Rows from expert 25 of block 5 of the denoiser, named by matrix and row number. Rows with one number belong to one neuron. Each number is 50 + 15 x the weight over its row's rms, rounded and kept within 0 to 99. All counts start at 0.
# up: expert up (model.blocks.5.mlp.up, 32x96x192), inputs 0-191
# down: expert down (model.blocks.5.mlp.down, 32x192x96, transposed), outputs 0-191
up.45:54 60 63 41 36 31 46 65 42 64 25 44 77 50 36 34 65 58 36 38 65 66 45 40 37 16 57 58 55 59 61 46 35 55 23 42 65 67 52 73 47 46 59 43 35 28 62 66 63 58 53 45 63 36 45 57 27 39 48 41 60 76 65 43 33 45 33 36 69 54 68 60 60 42 37 58 49 37 52 64 41 49 36 51 80 58 68 19 59 51 72 56 29 68 52 50 62 63 48 61 43 35 45 25 76 63 33 63 35 42 64 34 42 01 44 53 29 49 47 64 51 19 13 30 19 57 56 37 57 53 49 43 37 33 60 77 47 62 33 46 49 36 61 60 81 45 54 54 48 50 60 69 79 51 47 65 80 47 49 31 20 46 21 63 71 37 47 58 30 51 44 23 22 72 57 53 43 56 40 48 50 26 44 49 33 66 58 57 73 30 22 45
up.46:38 53 82 52 24 70 32 64 58 47 46 48 25 50 49 38 46 51 63 42 86 75 42 27 49 38 51 52 80 82 50 49 50 70 60 40 49 53 51 48 41 66 59 56 67 39 63 23 74 36 65 53 46 43 40 52 32 55 48 34 58 38 33 35 61 26 35 57 42 84 53 59 47 47 47 48 48 70 98 37 34 61 06 50 62 42 45 15 63 51 70 61 28 16 47 42 75 30 35 45 79 37 52 52 31 56 47 54 60 51 76 51 24 64 40 41 66 55 36 49 67 44 40 62 67 54 67 68 53 49 41 60 55 46 28 63 45 26 70 41 56 72 41 44 67 45 52 24 22 45 51 39 69 63 48 60 57 69 46 21 35 64 58 40 26 63 47 65 70 53 74 38 55 39 46 27 55 50 62 48 48 16 50 36 42 37 43 69 44 44 52 56
up.47:42 53 66 56 47 39 82 64 76 48 40 60 76 78 19 44 67 63 33 73 37 25 36 40 64 45 41 55 67 77 36 30 66 50 40 38 32 73 67 39 51 52 54 64 53 60 40 41 50 52 58 44 45 45 38 65 41 71 48 37 81 63 39 43 35 58 35 45 53 65 64 19 37 58 52 47 41 32 65 45 47 31 38 50 71 73 67 48 31 39 56 69 37 51 42 65 48 63 50 60 36 64 45 31 52 31 56 69 47 47 77 67 58 24 64 44 60 45 54 60 80 54 32 49 45 53 87 51 42 63 62 68 35 45 33 71 13 61 06 61 43 57 43 58 56 47 62 72 60 46 41 44 69 64 41 57 80 51 69 12 57 44 63 67 48 68 41 71 35 38 31 23 38 29 57 51 45 44 44 85 45 32 21 34 52 50 61 55 66 44 53 53
up.48:26 70 53 50 59 69 43 40 62 76 54 34 31 54 45 29 56 25 42 74 40 50 42 45 31 68 37 39 57 46 49 59 63 54 37 52 46 28 41 40 35 53 34 55 40 38 49 64 68 76 34 73 68 43 34 73 40 63 22 29 55 69 68 59 56 48 70 61 47 84 18 35 57 57 66 60 53 32 61 62 57 55 37 54 99 23 66 54 64 48 56 20 16 45 51 45 63 48 44 51 26 47 36 53 45 48 55 37 56 65 78 54 37 38 39 58 20 52 66 50 42 15 63 30 57 54 33 37 44 46 44 61 48 54 26 26 66 60 31 53 96 34 53 62 46 61 45 65 55 55 52 15 52 23 44 41 65 52 52 67 43 22 62 53 60 60 64 41 44 66 77 52 29 32 40 46 55 63 45 26 70 48 50 40 48 62 70 42 74 45 41 48
up.49:52 73 81 48 07 48 51 63 60 70 48 43 33 44 47 49 29 52 31 54 57 65 41 38 49 46 76 70 52 51 58 24 42 43 49 59 48 46 41 35 51 55 60 27 48 44 57 43 54 54 69 57 41 64 69 59 39 44 62 38 51 59 55 36 59 54 40 44 70 67 88 65 43 42 48 49 38 51 66 78 46 67 64 52 61 58 50 21 53 61 40 45 40 40 61 29 99 57 67 69 42 60 11 32 69 27 58 41 67 36 53 58 00 39 32 24 67 39 40 73 44 47 47 42 66 25 21 46 70 47 68 41 47 46 38 41 53 41 52 38 60 50 45 53 36 44 34 48 48 36 64 62 59 52 42 40 64 50 52 43 43 55 31 64 54 53 33 65 39 45 45 76 23 46 39 03 52 53 48 61 53 43 48 42 54 69 41 69 64 59 40 65
up.50:25 67 70 52 59 64 58 45 60 60 50 55 54 51 36 41 17 50 45 24 38 42 65 29 61 44 45 55 29 62 67 26 45 72 38 49 84 63 49 43 52 79 64 50 59 33 59 48 68 64 80 53 58 42 41 51 47 52 58 53 27 53 61 51 42 32 23 68 46 73 71 50 47 30 63 68 60 31 64 72 64 41 48 34 97 51 55 48 62 47 54 63 25 69 61 58 48 78 16 55 60 55 38 32 83 41 39 62 53 43 76 55 54 08 47 55 59 45 48 43 46 40 53 50 46 57 24 33 53 28 47 50 34 23 42 74 41 59 43 40 63 53 31 72 53 34 36 37 32 37 61 54 65 52 43 48 90 40 64 24 35 33 38 61 39 56 41 43 34 30 46 49 40 45 70 60 54 47 57 36 82 42 18 65 50 56 82 49 56 39 31 54
up.51:56 61 73 47 27 52 44 72 34 91 47 33 29 28 60 41 41 34 59 64 62 39 43 40 76 68 76 63 59 30 69 57 59 58 34 54 44 37 54 59 50 58 46 48 58 34 69 47 37 36 62 58 77 46 43 67 38 64 15 40 37 52 63 30 51 30 65 71 54 60 54 64 45 40 47 47 41 34 45 70 39 66 61 59 64 59 30 36 49 64 66 70 40 46 54 28 89 58 38 62 68 43 25 49 73 19 46 42 73 47 64 45 29 47 50 05 38 35 42 67 51 36 20 39 54 92 48 49 65 59 60 37 59 35 33 58 35 47 39 42 47 31 64 28 26 71 55 51 38 43 49 50 40 25 47 35 50 48 70 48 60 55 44 71 58 49 52 47 22 59 70 50 33 70 34 20 63 33 59 50 31 58 44 45 54 63 76 72 68 49 35 63
up.52:76 61 57 57 44 44 39 81 64 47 45 50 56 54 43 54 58 82 50 47 28 39 42 45 43 09 62 47 41 64 73 41 61 31 26 77 76 69 59 43 43 68 44 63 50 86 38 43 46 81 52 31 38 58 64 71 33 47 26 46 42 77 52 48 39 21 43 50 53 76 73 45 54 37 51 62 37 41 82 44 46 49 55 86 58 63 76 41 53 37 50 74 35 46 48 59 46 74 39 53 50 52 48 23 53 60 57 61 51 50 46 57 40 29 33 48 29 53 64 43 67 49 17 71 48 56 58 41 60 55 31 83 17 57 50 58 50 56 34 45 60 61 39 78 52 41 65 61 69 55 46 61 80 57 40 72 76 66 63 37 62 55 65 78 46 57 38 55 50 47 31 29 23 47 57 31 45 45 50 52 46 14 33 44 47 32 60 58 45 45 31 28
up.53:39 55 89 65 29 42 49 33 41 64 56 52 25 36 75 33 46 33 38 51 21 27 60 55 73 43 63 63 45 30 47 51 60 39 52 38 63 87 41 55 47 60 35 40 84 55 44 70 36 43 35 50 54 86 68 37 25 35 40 48 59 41 50 37 59 37 51 79 79 56 31 39 63 48 55 47 72 80 57 66 38 96 77 43 61 69 31 48 68 41 43 67 39 26 35 44 82 49 55 48 57 37 37 40 44 19 60 54 50 34 80 48 33 57 26 12 68 69 41 58 43 67 39 37 53 18 66 53 46 36 45 70 41 30 46 63 41 46 42 44 33 60 40 71 49 52 71 36 45 36 40 65 56 52 60 38 57 41 62 45 54 64 23 59 60 61 37 65 35 57 50 53 68 54 45 44 57 48 44 56 49 55 28 60 52 54 59 83 42 56 54 58
up.54:63 91 73 19 46 48 66 62 47 86 32 17 42 42 37 26 37 56 44 56 68 51 48 61 72 65 71 74 55 27 60 38 41 55 42 55 27 72 68 40 28 67 45 53 46 47 55 42 49 33 68 43 35 22 38 41 41 42 60 71 58 43 67 33 34 55 45 43 53 42 58 68 30 57 43 29 37 49 60 66 50 57 73 43 40 55 30 40 42 52 55 61 36 48 64 46 92 57 82 65 64 56 19 73 72 52 49 47 73 36 62 45 34 46 57 09 39 42 49 61 42 65 22 68 68 44 41 56 71 69 76 51 65 41 47 54 27 34 55 43 49 42 56 41 23 85 58 25 48 28 76 65 34 41 58 17 52 39 69 39 44 62 44 57 26 66 71 41 56 56 49 52 43 56 45 37 39 38 50 48 47 54 45 55 44 51 52 70 68 58 48 59
up.55:35 79 42 27 52 33 53 65 46 48 42 24 25 38 49 65 50 40 83 60 32 18 42 37 44 69 55 73 61 31 49 27 36 87 56 60 39 69 59 49 54 52 54 42 30 41 59 73 89 32 65 73 41 44 45 69 61 53 40 78 42 65 63 38 42 50 48 54 69 53 49 42 45 76 43 26 25 62 34 66 59 67 58 51 42 54 44 08 46 42 56 82 49 58 58 48 75 73 67 51 61 59 28 76 54 48 50 46 50 54 75 42 32 61 70 19 71 43 49 60 59 56 39 65 51 48 12 67 58 67 62 38 67 70 42 62 39 33 28 45 39 34 40 56 47 58 57 55 33 40 50 80 40 34 39 39 48 56 83 46 45 47 55 43 44 66 60 40 37 57 65 76 42 53 39 28 33 56 64 35 54 61 30 48 41 61 64 64 78 68 55 52
up.56:50 55 52 47 51 56 31 39 48 81 40 46 38 18 20 22 46 46 55 45 26 49 58 74 67 69 34 30 45 25 45 26 48 65 44 47 42 55 24 57 60 71 50 64 38 36 26 62 56 43 48 66 68 61 24 63 24 67 49 50 58 58 57 57 19 50 45 40 39 45 56 31 42 58 54 53 34 37 57 63 80 42 67 32 50 49 35 52 43 52 57 64 44 46 58 78 53 71 88 49 30 47 16 47 78 33 59 65 63 70 64 57 51 28 62 44 40 42 68 40 52 36 31 46 42 63 48 30 68 31 50 58 61 40 39 93 25 83 25 54 76 39 59 70 14 79 54 38 53 47 53 57 17 41 60 52 66 60 53 78 44 31 46 69 54 68 85 49 27 40 60 58 46 66 51 53 46 54 45 48 47 47 39 62 61 60 53 44 60 59 48 56
up.57:67 38 79 53 26 52 51 59 78 47 78 48 38 29 57 52 16 36 68 40 73 53 55 62 56 48 80 51 41 48 44 35 28 45 55 68 59 46 59 28 42 42 45 76 49 64 52 45 54 69 60 62 32 62 66 30 50 40 64 51 31 55 46 38 68 45 44 65 38 61 46 43 29 69 42 47 35 57 67 72 33 55 76 46 44 55 55 49 36 54 37 63 63 32 54 43 81 58 47 56 65 42 45 33 49 78 68 58 52 31 36 42 16 65 61 57 54 31 34 49 22 49 43 66 66 50 20 55 55 52 53 23 42 59 57 50 16 54 74 28 22 65 27 53 38 51 34 22 78 29 39 68 49 64 46 34 42 47 45 23 40 57 71 59 27 67 65 49 66 38 48 31 77 59 72 37 73 23 50 71 66 35 32 46 52 46 79 60 29 46 34 55
up.58:76 46 90 21 26 77 51 65 46 62 53 43 46 37 56 56 46 55 43 65 60 65 27 43 80 48 83 49 48 54 62 51 44 56 35 65 29 45 57 54 36 36 44 58 51 56 38 30 61 73 50 55 29 49 23 59 28 38 63 61 45 64 68 35 37 48 36 58 47 76 55 71 75 73 52 51 53 60 75 61 67 63 57 55 57 52 52 15 50 58 50 48 42 41 63 36 98 61 29 68 43 65 62 25 24 27 31 25 69 28 49 45 29 46 24 23 53 33 52 55 22 40 33 50 53 49 24 39 49 56 47 41 57 59 33 45 47 48 38 56 53 75 49 85 36 57 67 40 44 50 45 60 62 28 63 62 32 46 39 61 35 52 81 75 57 56 54 54 48 68 52 43 49 62 38 16 41 48 62 54 40 35 45 32 59 65 75 68 50 49 31 55
up.59:56 41 93 49 08 53 81 58 65 21 70 35 45 51 45 41 62 32 73 65 55 41 60 48 58 43 60 65 61 55 30 63 39 41 27 53 30 47 26 46 40 34 45 19 51 46 39 60 48 74 61 53 40 37 63 64 68 39 48 52 37 50 59 68 65 51 47 57 61 60 67 45 48 64 57 61 28 26 41 56 63 77 59 50 37 75 47 17 37 30 41 83 50 40 63 37 81 56 53 68 47 58 47 40 23 32 56 40 65 30 48 71 19 73 32 20 69 50 63 47 53 54 38 57 67 66 30 55 55 40 39 48 51 62 40 81 67 63 41 32 47 50 56 64 44 68 75 64 61 64 24 58 46 28 42 52 56 53 54 33 41 47 60 63 51 53 59 52 64 40 47 47 46 07 47 08 38 40 43 59 29 44 65 25 51 63 59 60 66 61 38 56
up.60:59 51 44 64 44 79 58 55 37 73 41 39 48 67 12 47 44 42 50 47 63 60 73 31 54 56 54 39 60 53 40 48 35 64 68 60 35 62 60 51 62 30 50 67 42 40 57 56 72 55 52 43 43 11 25 64 49 60 46 87 71 45 60 51 31 50 52 47 59 52 69 39 51 56 47 17 33 14 58 91 63 33 57 53 42 60 62 25 54 16 33 67 54 56 45 58 71 90 58 96 31 52 23 71 63 49 52 53 50 70 37 54 32 50 50 28 20 29 63 55 72 33 38 55 55 62 22 71 71 61 58 46 36 58 43 67 43 61 56 50 52 34 45 66 31 47 45 44 42 39 56 54 39 15 53 56 51 40 62 72 25 57 39 50 42 66 64 35 38 38 32 25 54 39 65 38 56 44 51 70 59 57 42 50 58 45 44 68 78 55 39 63
up.61:51 57 48 32 33 63 27 40 31 74 64 18 32 16 79 44 55 57 54 43 47 49 32 40 84 58 63 78 57 39 61 33 31 53 45 65 50 63 44 65 32 64 37 41 71 51 55 27 62 42 40 48 57 38 44 67 29 58 36 46 26 49 53 45 56 44 54 58 41 72 52 68 52 51 51 50 59 60 46 55 65 79 39 31 58 54 30 56 50 70 72 57 39 40 51 29 69 40 33 54 63 21 57 54 35 24 27 26 79 46 59 35 20 71 44 38 45 57 49 48 10 24 39 20 46 32 48 66 56 39 58 26 67 64 34 33 66 64 40 46 47 70 40 50 40 57 73 51 58 77 47 48 35 44 52 21 47 25 43 68 42 71 58 76 47 37 42 54 54 68 58 74 33 75 34 50 53 33 53 31 36 65 64 51 67 78 38 56 31 62 57 64
up.62:54 59 31 25 36 34 43 47 19 27 63 54 38 67 66 27 56 36 37 75 55 55 49 45 41 37 51 52 58 28 53 73 61 44 33 88 45 44 66 36 53 48 61 22 72 36 52 46 48 65 60 47 59 41 66 56 44 43 57 52 60 61 56 55 80 29 39 69 57 56 52 62 44 49 64 60 37 55 60 46 56 82 68 77 64 56 31 55 68 60 44 37 29 18 38 40 46 44 41 52 32 57 66 52 30 55 44 07 39 63 60 42 53 83 40 44 21 64 73 51 28 40 40 31 40 66 50 31 44 44 61 72 56 57 47 44 84 72 71 48 64 68 48 44 45 46 44 41 65 68 55 63 24 50 36 43 02 40 33 53 72 24 61 24 60 32 60 47 29 58 39 38 62 55 51 41 32 66 36 63 64 53 73 71 67 55 25 56 28 47 40 38
down.45:73 90 54 66 47 50 41 36 42 75 38 33 47 48 18 25 56 55 42 31 54 18 69 76 76 37 50 53 52 64 77 31 48 49 42 51 50 31 62 40 70 59 84 51 45 38 41 40 52 44 57 63 56 49 57 29 62 34 62 68 36 29 56 40 46 44 53 34 56 49 48 66 57 39 77 79 35 28 73 49 64 45 76 60 52 47 72 32 49 57 50 50 67 27 44 59 62 51 33 53 17 38 55 32 62 63 52 44 58 51 43 53 69 43 44 33 34 48 47 39 43 43 66 57 42 71 47 30 39 38 58 68 52 05 56 54 70 70 50 45 81 47 24 37 50 68 63 84 51 49 64 41 43 49 62 65 70 46 40 53 19 49 37 35 59 26 53 51 59 38 52 57 33 48 65 47 57 55 42 72 49 14 46 39 29 66 25 49 42 77 72 21
down.46:50 62 46 69 36 36 54 61 47 27 30 22 51 20 46 23 56 60 28 66 28 38 18 56 19 75 53 48 27 41 63 41 39 42 54 51 51 50 47 23 63 63 47 58 63 55 43 52 37 48 24 29 64 60 75 36 55 39 30 41 57 48 61 42 42 53 74 48 68 36 60 06 35 49 28 51 74 52 65 39 52 66 21 87 65 65 38 73 34 33 43 75 43 49 66 57 77 38 57 48 34 37 54 64 58 27 50 60 29 56 56 57 66 64 52 32 49 38 28 55 59 46 70 71 70 35 27 61 24 60 58 51 68 33 55 54 28 66 66 40 49 41 58 47 25 52 34 53 32 42 37 27 24 64 41 46 58 70 53 58 64 32 49 41 69 67 66 54 53 61 70 71 69 34 58 60 59 22 34 46 53 62 68 47 54 53 65 60 63 35 65 26
down.47:33 57 46 47 31 44 70 36 43 66 55 44 64 49 45 65 64 51 67 53 31 46 65 41 44 55 56 63 45 63 28 49 00 45 32 59 56 14 45 51 56 78 52 60 53 29 70 56 45 60 65 48 55 42 38 56 35 47 59 71 34 43 70 46 45 15 54 49 29 41 42 72 46 60 42 69 29 37 38 22 71 57 46 80 64 27 90 46 52 41 47 50 32 27 65 50 67 78 67 54 15 49 53 19 52 26 50 66 28 60 20 52 43 69 64 65 27 76 56 51 47 57 46 45 61 58 55 49 41 63 52 72 19 20 35 66 41 66 45 50 54 43 34 42 31 56 63 63 38 47 52 35 46 60 42 62 43 68 43 51 55 47 09 57 73 65 76 47 36 40 49 32 43 22 57 61 55 62 54 58 51 35 50 53 67 67 38 42 35 79 53 55
down.48:32 54 36 32 45 41 21 50 30 44 56 37 77 61 76 38 86 51 48 48 38 48 28 68 39 52 65 43 53 67 51 29 43 38 26 69 68 41 53 58 68 69 54 66 47 50 44 48 26 57 53 49 54 58 41 62 56 51 49 60 59 41 45 35 56 66 34 41 48 16 52 64 62 63 52 44 71 54 48 61 47 38 70 46 20 55 37 59 32 45 85 56 67 34 40 40 45 52 60 56 42 52 62 46 30 42 34 85 34 41 32 40 57 66 57 28 69 29 58 61 26 52 53 24 73 54 40 70 15 52 72 70 53 70 63 32 40 26 32 66 39 41 54 35 56 48 54 88 30 67 72 41 30 50 54 31 47 49 40 51 66 68 72 00 62 56 69 41 59 42 59 41 63 68 44 70 56 64 62 58 32 62 67 59 64 30 33 22 58 52 60 48
down.49:63 46 61 19 80 67 36 47 78 58 54 48 38 55 63 58 38 57 62 65 57 77 42 31 77 80 83 53 50 64 39 33 64 56 50 31 45 45 66 37 75 39 31 53 58 55 47 53 52 63 23 61 58 59 32 34 36 40 43 42 48 57 58 44 43 37 64 48 78 78 30 58 28 51 22 44 82 45 72 44 42 44 41 60 76 76 60 48 40 50 30 64 36 81 46 39 46 51 46 52 40 36 38 42 51 83 62 41 31 41 76 61 46 40 65 55 61 65 30 63 32 58 59 39 66 51 54 64 73 59 63 56 43 61 50 47 39 29 55 82 35 29 51 75 44 30 27 51 26 51 49 61 46 39 50 59 30 56 42 63 53 53 48 81 53 51 58 23 45 66 59 30 63 72 73 51 64 51 58 12 46 69 45 46 28 51 74 47 79 53 58 80
down.50:42 43 65 52 33 48 42 36 28 22 66 51 51 57 31 41 32 36 47 53 16 30 62 68 51 40 58 33 56 52 38 57 43 49 43 68 62 48 27 77 87 32 99 50 61 52 62 41 36 46 67 49 35 45 51 61 50 31 63 69 57 53 47 45 47 21 47 35 41 34 47 55 37 34 41 57 45 17 43 72 55 48 78 67 44 67 54 09 67 23 53 85 63 45 35 62 72 66 57 31 35 66 43 26 72 28 35 53 38 48 17 57 41 43 57 39 46 46 34 62 53 47 44 37 41 56 41 71 55 35 61 67 43 39 60 55 33 60 60 41 44 52 35 63 55 52 37 82 49 43 64 71 19 49 51 60 93 35 59 50 36 36 35 77 50 43 72 25 38 17 49 52 75 52 50 50 41 48 43 60 39 32 38 44 46 40 41 50 40 60 62 34
down.51:43 56 72 39 31 27 60 68 67 45 61 65 30 49 68 59 56 25 19 42 74 48 38 59 46 55 41 53 39 19 62 32 50 38 46 50 36 40 57 69 41 62 49 32 64 57 51 34 48 54 51 64 46 43 58 86 42 41 65 67 51 42 67 25 50 42 32 49 38 43 49 54 34 40 61 49 53 50 29 52 51 52 50 51 49 60 75 08 37 67 27 22 36 34 54 51 76 51 58 43 55 71 16 78 71 44 29 44 57 47 45 45 66 66 63 49 44 61 63 83 12 50 57 44 65 53 56 23 43 50 61 52 32 35 58 44 69 77 53 45 42 47 24 47 59 45 71 46 59 61 34 38 34 29 57 69 51 41 63 73 57 71 23 40 36 75 55 76 49 77 64 66 53 67 66 56 29 53 47 48 81 62 45 46 63 62 33 66 77 38 33 85
down.52:44 58 72 37 58 56 57 42 61 44 63 59 58 82 52 38 56 25 52 30 42 26 38 49 62 56 63 58 19 32 30 41 50 37 48 48 49 20 40 52 44 56 62 31 37 37 54 38 30 38 32 59 44 32 45 51 47 35 37 57 60 86 56 56 35 34 33 49 49 58 40 43 56 56 54 58 44 19 51 34 62 57 70 55 48 22 56 43 60 74 71 47 66 43 41 45 49 44 63 44 00 54 52 64 51 06 60 60 60 55 20 54 41 64 43 42 63 65 31 67 47 32 54 30 50 57 75 33 41 71 52 91 35 30 46 48 73 75 66 39 44 64 40 66 34 25 63 76 66 39 42 39 60 66 38 58 66 63 44 29 65 58 34 62 47 87 58 50 32 42 58 15 43 56 26 61 36 32 29 81 49 46 49 40 33 64 51 57 70 44 62 44
down.53:35 65 58 46 54 40 44 60 49 59 53 68 51 68 16 56 71 62 56 38 44 50 41 36 35 61 45 77 40 27 59 49 25 48 80 54 28 35 45 29 52 73 40 46 33 52 67 69 62 48 32 74 63 68 53 40 89 39 44 67 33 46 75 52 56 40 47 57 49 51 55 51 28 60 36 68 27 29 57 41 40 59 64 73 45 60 52 38 25 57 33 68 39 48 43 49 29 73 64 60 79 65 24 48 60 72 65 41 72 16 36 84 48 36 79 70 48 85 60 53 84 65 43 56 58 69 46 44 65 46 38 53 52 41 63 54 61 64 35 37 71 41 51 55 43 42 57 60 17 56 25 34 34 51 40 43 50 67 36 51 47 60 68 41 60 35 61 53 47 57 22 77 56 28 64 50 40 77 63 71 62 74 57 53 27 37 66 42 47 40 46 71
down.54:54 52 51 25 54 71 29 45 60 37 64 36 29 69 73 52 47 52 38 44 53 75 47 37 67 47 48 78 34 50 38 45 60 47 39 58 54 50 70 63 38 41 40 48 43 43 75 28 76 66 44 70 60 78 69 64 34 55 32 09 61 54 53 54 42 40 65 50 42 52 33 69 64 50 95 52 66 43 59 41 61 62 36 61 41 63 68 55 70 65 39 16 68 57 54 29 79 23 47 64 51 34 60 42 56 40 43 32 60 52 44 41 43 58 27 65 42 69 79 55 21 24 54 21 46 65 47 31 75 31 50 43 24 58 23 64 46 65 71 47 59 45 51 36 41 33 49 21 49 46 46 37 52 53 76 20 58 35 30 29 48 70 57 48 58 39 40 72 67 58 61 62 71 77 63 53 47 41 64 34 55 49 35 49 79 50 64 44 68 63 58 67
down.55:12 32 32 36 36 73 55 54 22 48 61 34 47 29 81 65 57 51 51 53 38 32 34 52 44 39 44 61 17 50 55 23 45 15 70 44 43 73 53 50 33 69 33 13 47 62 54 58 33 60 51 57 53 64 55 20 30 67 50 38 64 40 63 49 33 50 35 68 56 67 60 54 39 31 49 50 21 56 48 48 37 44 60 65 41 78 47 34 47 48 27 32 43 42 67 49 66 27 50 36 48 51 65 49 71 21 43 38 70 41 90 79 47 63 27 42 46 25 30 43 47 54 47 50 43 57 65 44 62 34 66 32 58 50 59 38 44 41 54 58 52 26 50 23 47 54 39 55 53 71 38 38 52 43 49 30 79 10 39 50 39 50 67 47 26 28 17 60 51 66 49 47 53 33 71 33 44 57 45 46 39 66 68 43 27 30 47 46 48 44 39 77
down.56:48 58 68 33 49 44 67 64 57 40 52 40 55 21 42 09 62 84 37 58 43 12 76 37 52 48 51 60 56 47 51 32 35 41 51 52 69 64 72 47 67 56 41 69 56 61 18 85 28 42 63 54 51 67 46 49 41 55 56 60 55 33 38 46 67 60 41 48 53 27 66 62 56 48 42 73 19 47 49 77 51 35 91 56 24 55 66 38 23 63 55 80 62 32 49 42 80 79 70 51 53 49 58 34 72 37 57 67 67 28 32 54 47 32 70 27 48 00 71 75 60 65 62 57 54 57 55 69 50 59 47 53 40 53 49 49 49 43 41 41 69 52 21 53 29 39 65 62 57 56 67 43 28 62 52 65 56 48 61 38 28 51 52 37 72 47 42 55 39 31 51 56 72 56 66 46 57 53 38 43 33 42 47 45 34 49 26 55 56 67 47 34
down.57:60 53 24 52 37 49 36 44 45 62 10 64 51 60 33 59 51 52 46 62 42 49 62 47 27 66 42 44 46 72 33 61 31 19 46 35 27 55 41 54 49 37 25 42 28 41 38 65 50 60 58 87 71 55 46 59 14 75 59 53 46 33 52 44 38 60 54 58 43 37 59 64 74 52 77 59 18 45 36 76 59 40 58 66 58 53 55 52 71 43 51 51 67 80 30 33 61 45 57 38 38 30 46 38 50 67 46 70 45 35 72 48 43 60 58 45 38 52 64 58 68 60 31 26 37 34 54 73 44 47 36 60 57 68 30 67 45 37 50 56 71 59 59 38 64 19 47 41 05 35 35 30 35 32 52 57 68 57 70 46 65 63 34 52 92 30 66 44 30 45 46 58 52 44 50 24 44 86 48 48 62 48 60 80 34 34 42 20 56 56 50 41
down.58:26 51 39 67 39 49 51 30 43 70 19 31 71 64 49 36 56 54 38 63 45 64 28 80 35 65 52 65 46 39 65 61 28 45 53 59 38 60 63 42 56 54 65 33 39 46 64 45 34 77 59 45 43 66 44 51 39 41 62 77 38 50 76 64 29 27 42 36 35 47 28 40 76 35 64 74 64 52 54 64 36 42 44 33 41 52 52 49 63 72 56 53 49 58 33 55 41 48 39 70 51 28 49 75 53 59 50 63 41 50 41 53 53 35 54 42 67 44 24 39 42 49 52 62 38 56 48 33 21 15 68 61 73 21 49 45 57 72 40 55 58 53 73 63 63 48 14 87 56 38 44 66 42 61 53 63 39 34 57 67 60 17 50 85 46 70 52 52 32 59 28 70 00 27 37 72 44 57 52 41 46 65 58 58 44 84 62 50 25 47 55 43
down.59:82 55 53 50 25 66 38 43 58 46 50 54 58 59 70 25 43 25 55 35 40 99 66 49 68 42 60 62 41 27 61 48 34 56 61 72 56 42 46 66 71 60 44 45 44 32 51 43 51 75 73 71 57 61 20 38 30 43 50 75 48 31 52 28 65 51 60 35 47 43 47 66 30 76 41 34 02 47 24 58 19 42 35 49 25 72 46 35 50 52 57 30 61 33 25 51 61 55 63 80 29 50 50 65 67 67 19 56 73 58 57 54 65 41 56 56 62 65 41 58 52 66 34 62 51 42 35 30 36 65 56 44 43 62 55 51 65 65 57 36 65 56 71 77 63 44 40 62 44 36 47 42 41 60 54 68 13 50 40 68 61 32 68 43 46 74 74 59 49 59 47 52 54 55 42 67 32 52 64 55 44 68 62 41 34 71 60 50 79 52 65 59
down.60:49 59 56 39 73 46 80 40 50 57 50 49 51 36 67 30 48 40 28 72 64 45 50 05 55 46 73 38 41 32 57 42 56 63 78 55 43 57 42 68 65 49 46 39 73 41 51 87 69 56 35 48 57 66 41 52 53 63 72 54 56 64 35 50 76 37 55 41 50 36 60 42 59 60 47 35 35 71 95 41 39 34 56 70 43 46 73 24 33 58 56 37 41 49 25 45 63 43 38 30 49 45 35 50 27 39 51 44 49 57 77 10 41 65 62 50 23 68 49 98 40 58 58 68 33 60 61 70 42 54 63 73 35 69 34 33 49 57 25 26 65 30 46 27 32 43 40 36 65 58 28 63 65 57 67 53 39 49 58 27 57 39 55 49 80 55 24 75 38 49 51 74 60 63 47 70 42 48 58 61 43 39 45 73 33 42 37 50 56 45 55 64
down.61:42 40 36 66 45 41 55 39 59 26 72 49 56 37 42 74 25 51 43 34 49 59 39 59 26 51 52 29 44 72 30 63 31 35 48 51 48 37 55 27 66 55 73 50 54 53 70 18 57 42 51 69 36 34 41 46 76 51 66 28 46 86 71 28 57 49 59 22 49 70 30 43 44 50 30 77 38 28 41 41 57 36 15 55 44 37 84 32 68 20 31 33 68 69 22 63 56 58 53 63 40 42 33 18 55 37 58 56 42 68 35 65 42 50 69 48 55 70 39 49 63 52 67 49 63 66 56 28 65 44 42 54 48 21 36 37 52 88 50 60 45 55 58 40 59 66 53 73 47 26 60 76 43 60 41 65 67 48 34 59 52 21 46 63 38 79 46 63 46 31 30 11 51 40 62 59 71 57 53 33 47 44 37 39 47 45 54 56 51 47 41 29
down.62:49 21 57 57 58 64 60 64 55 56 61 27 30 59 58 83 67 34 59 42 56 57 32 30 53 44 57 50 60 50 41 67 73 49 65 35 26 31 68 53 43 44 21 27 52 52 47 20 58 42 65 23 48 62 59 58 69 41 55 47 46 52 77 09 56 45 67 57 62 52 55 41 17 45 73 42 66 84 51 45 40 87 24 15 61 39 72 44 58 50 46 39 47 63 52 44 20 25 43 39 87 69 28 37 30 55 36 55 59 43 62 34 54 72 46 50 48 63 36 49 29 38 17 66 34 30 79 51 34 35 51 27 54 64 40 68 54 52 72 53 17 60 62 43 50 40 30 31 50 26 33 53 59 54 49 25 53 36 40 45 60 82 42 39 40 57 41 50 63 59 63 46 50 57 52 68 76 46 51 57 45 36 35 60 60 46 48 42 63 41 65 45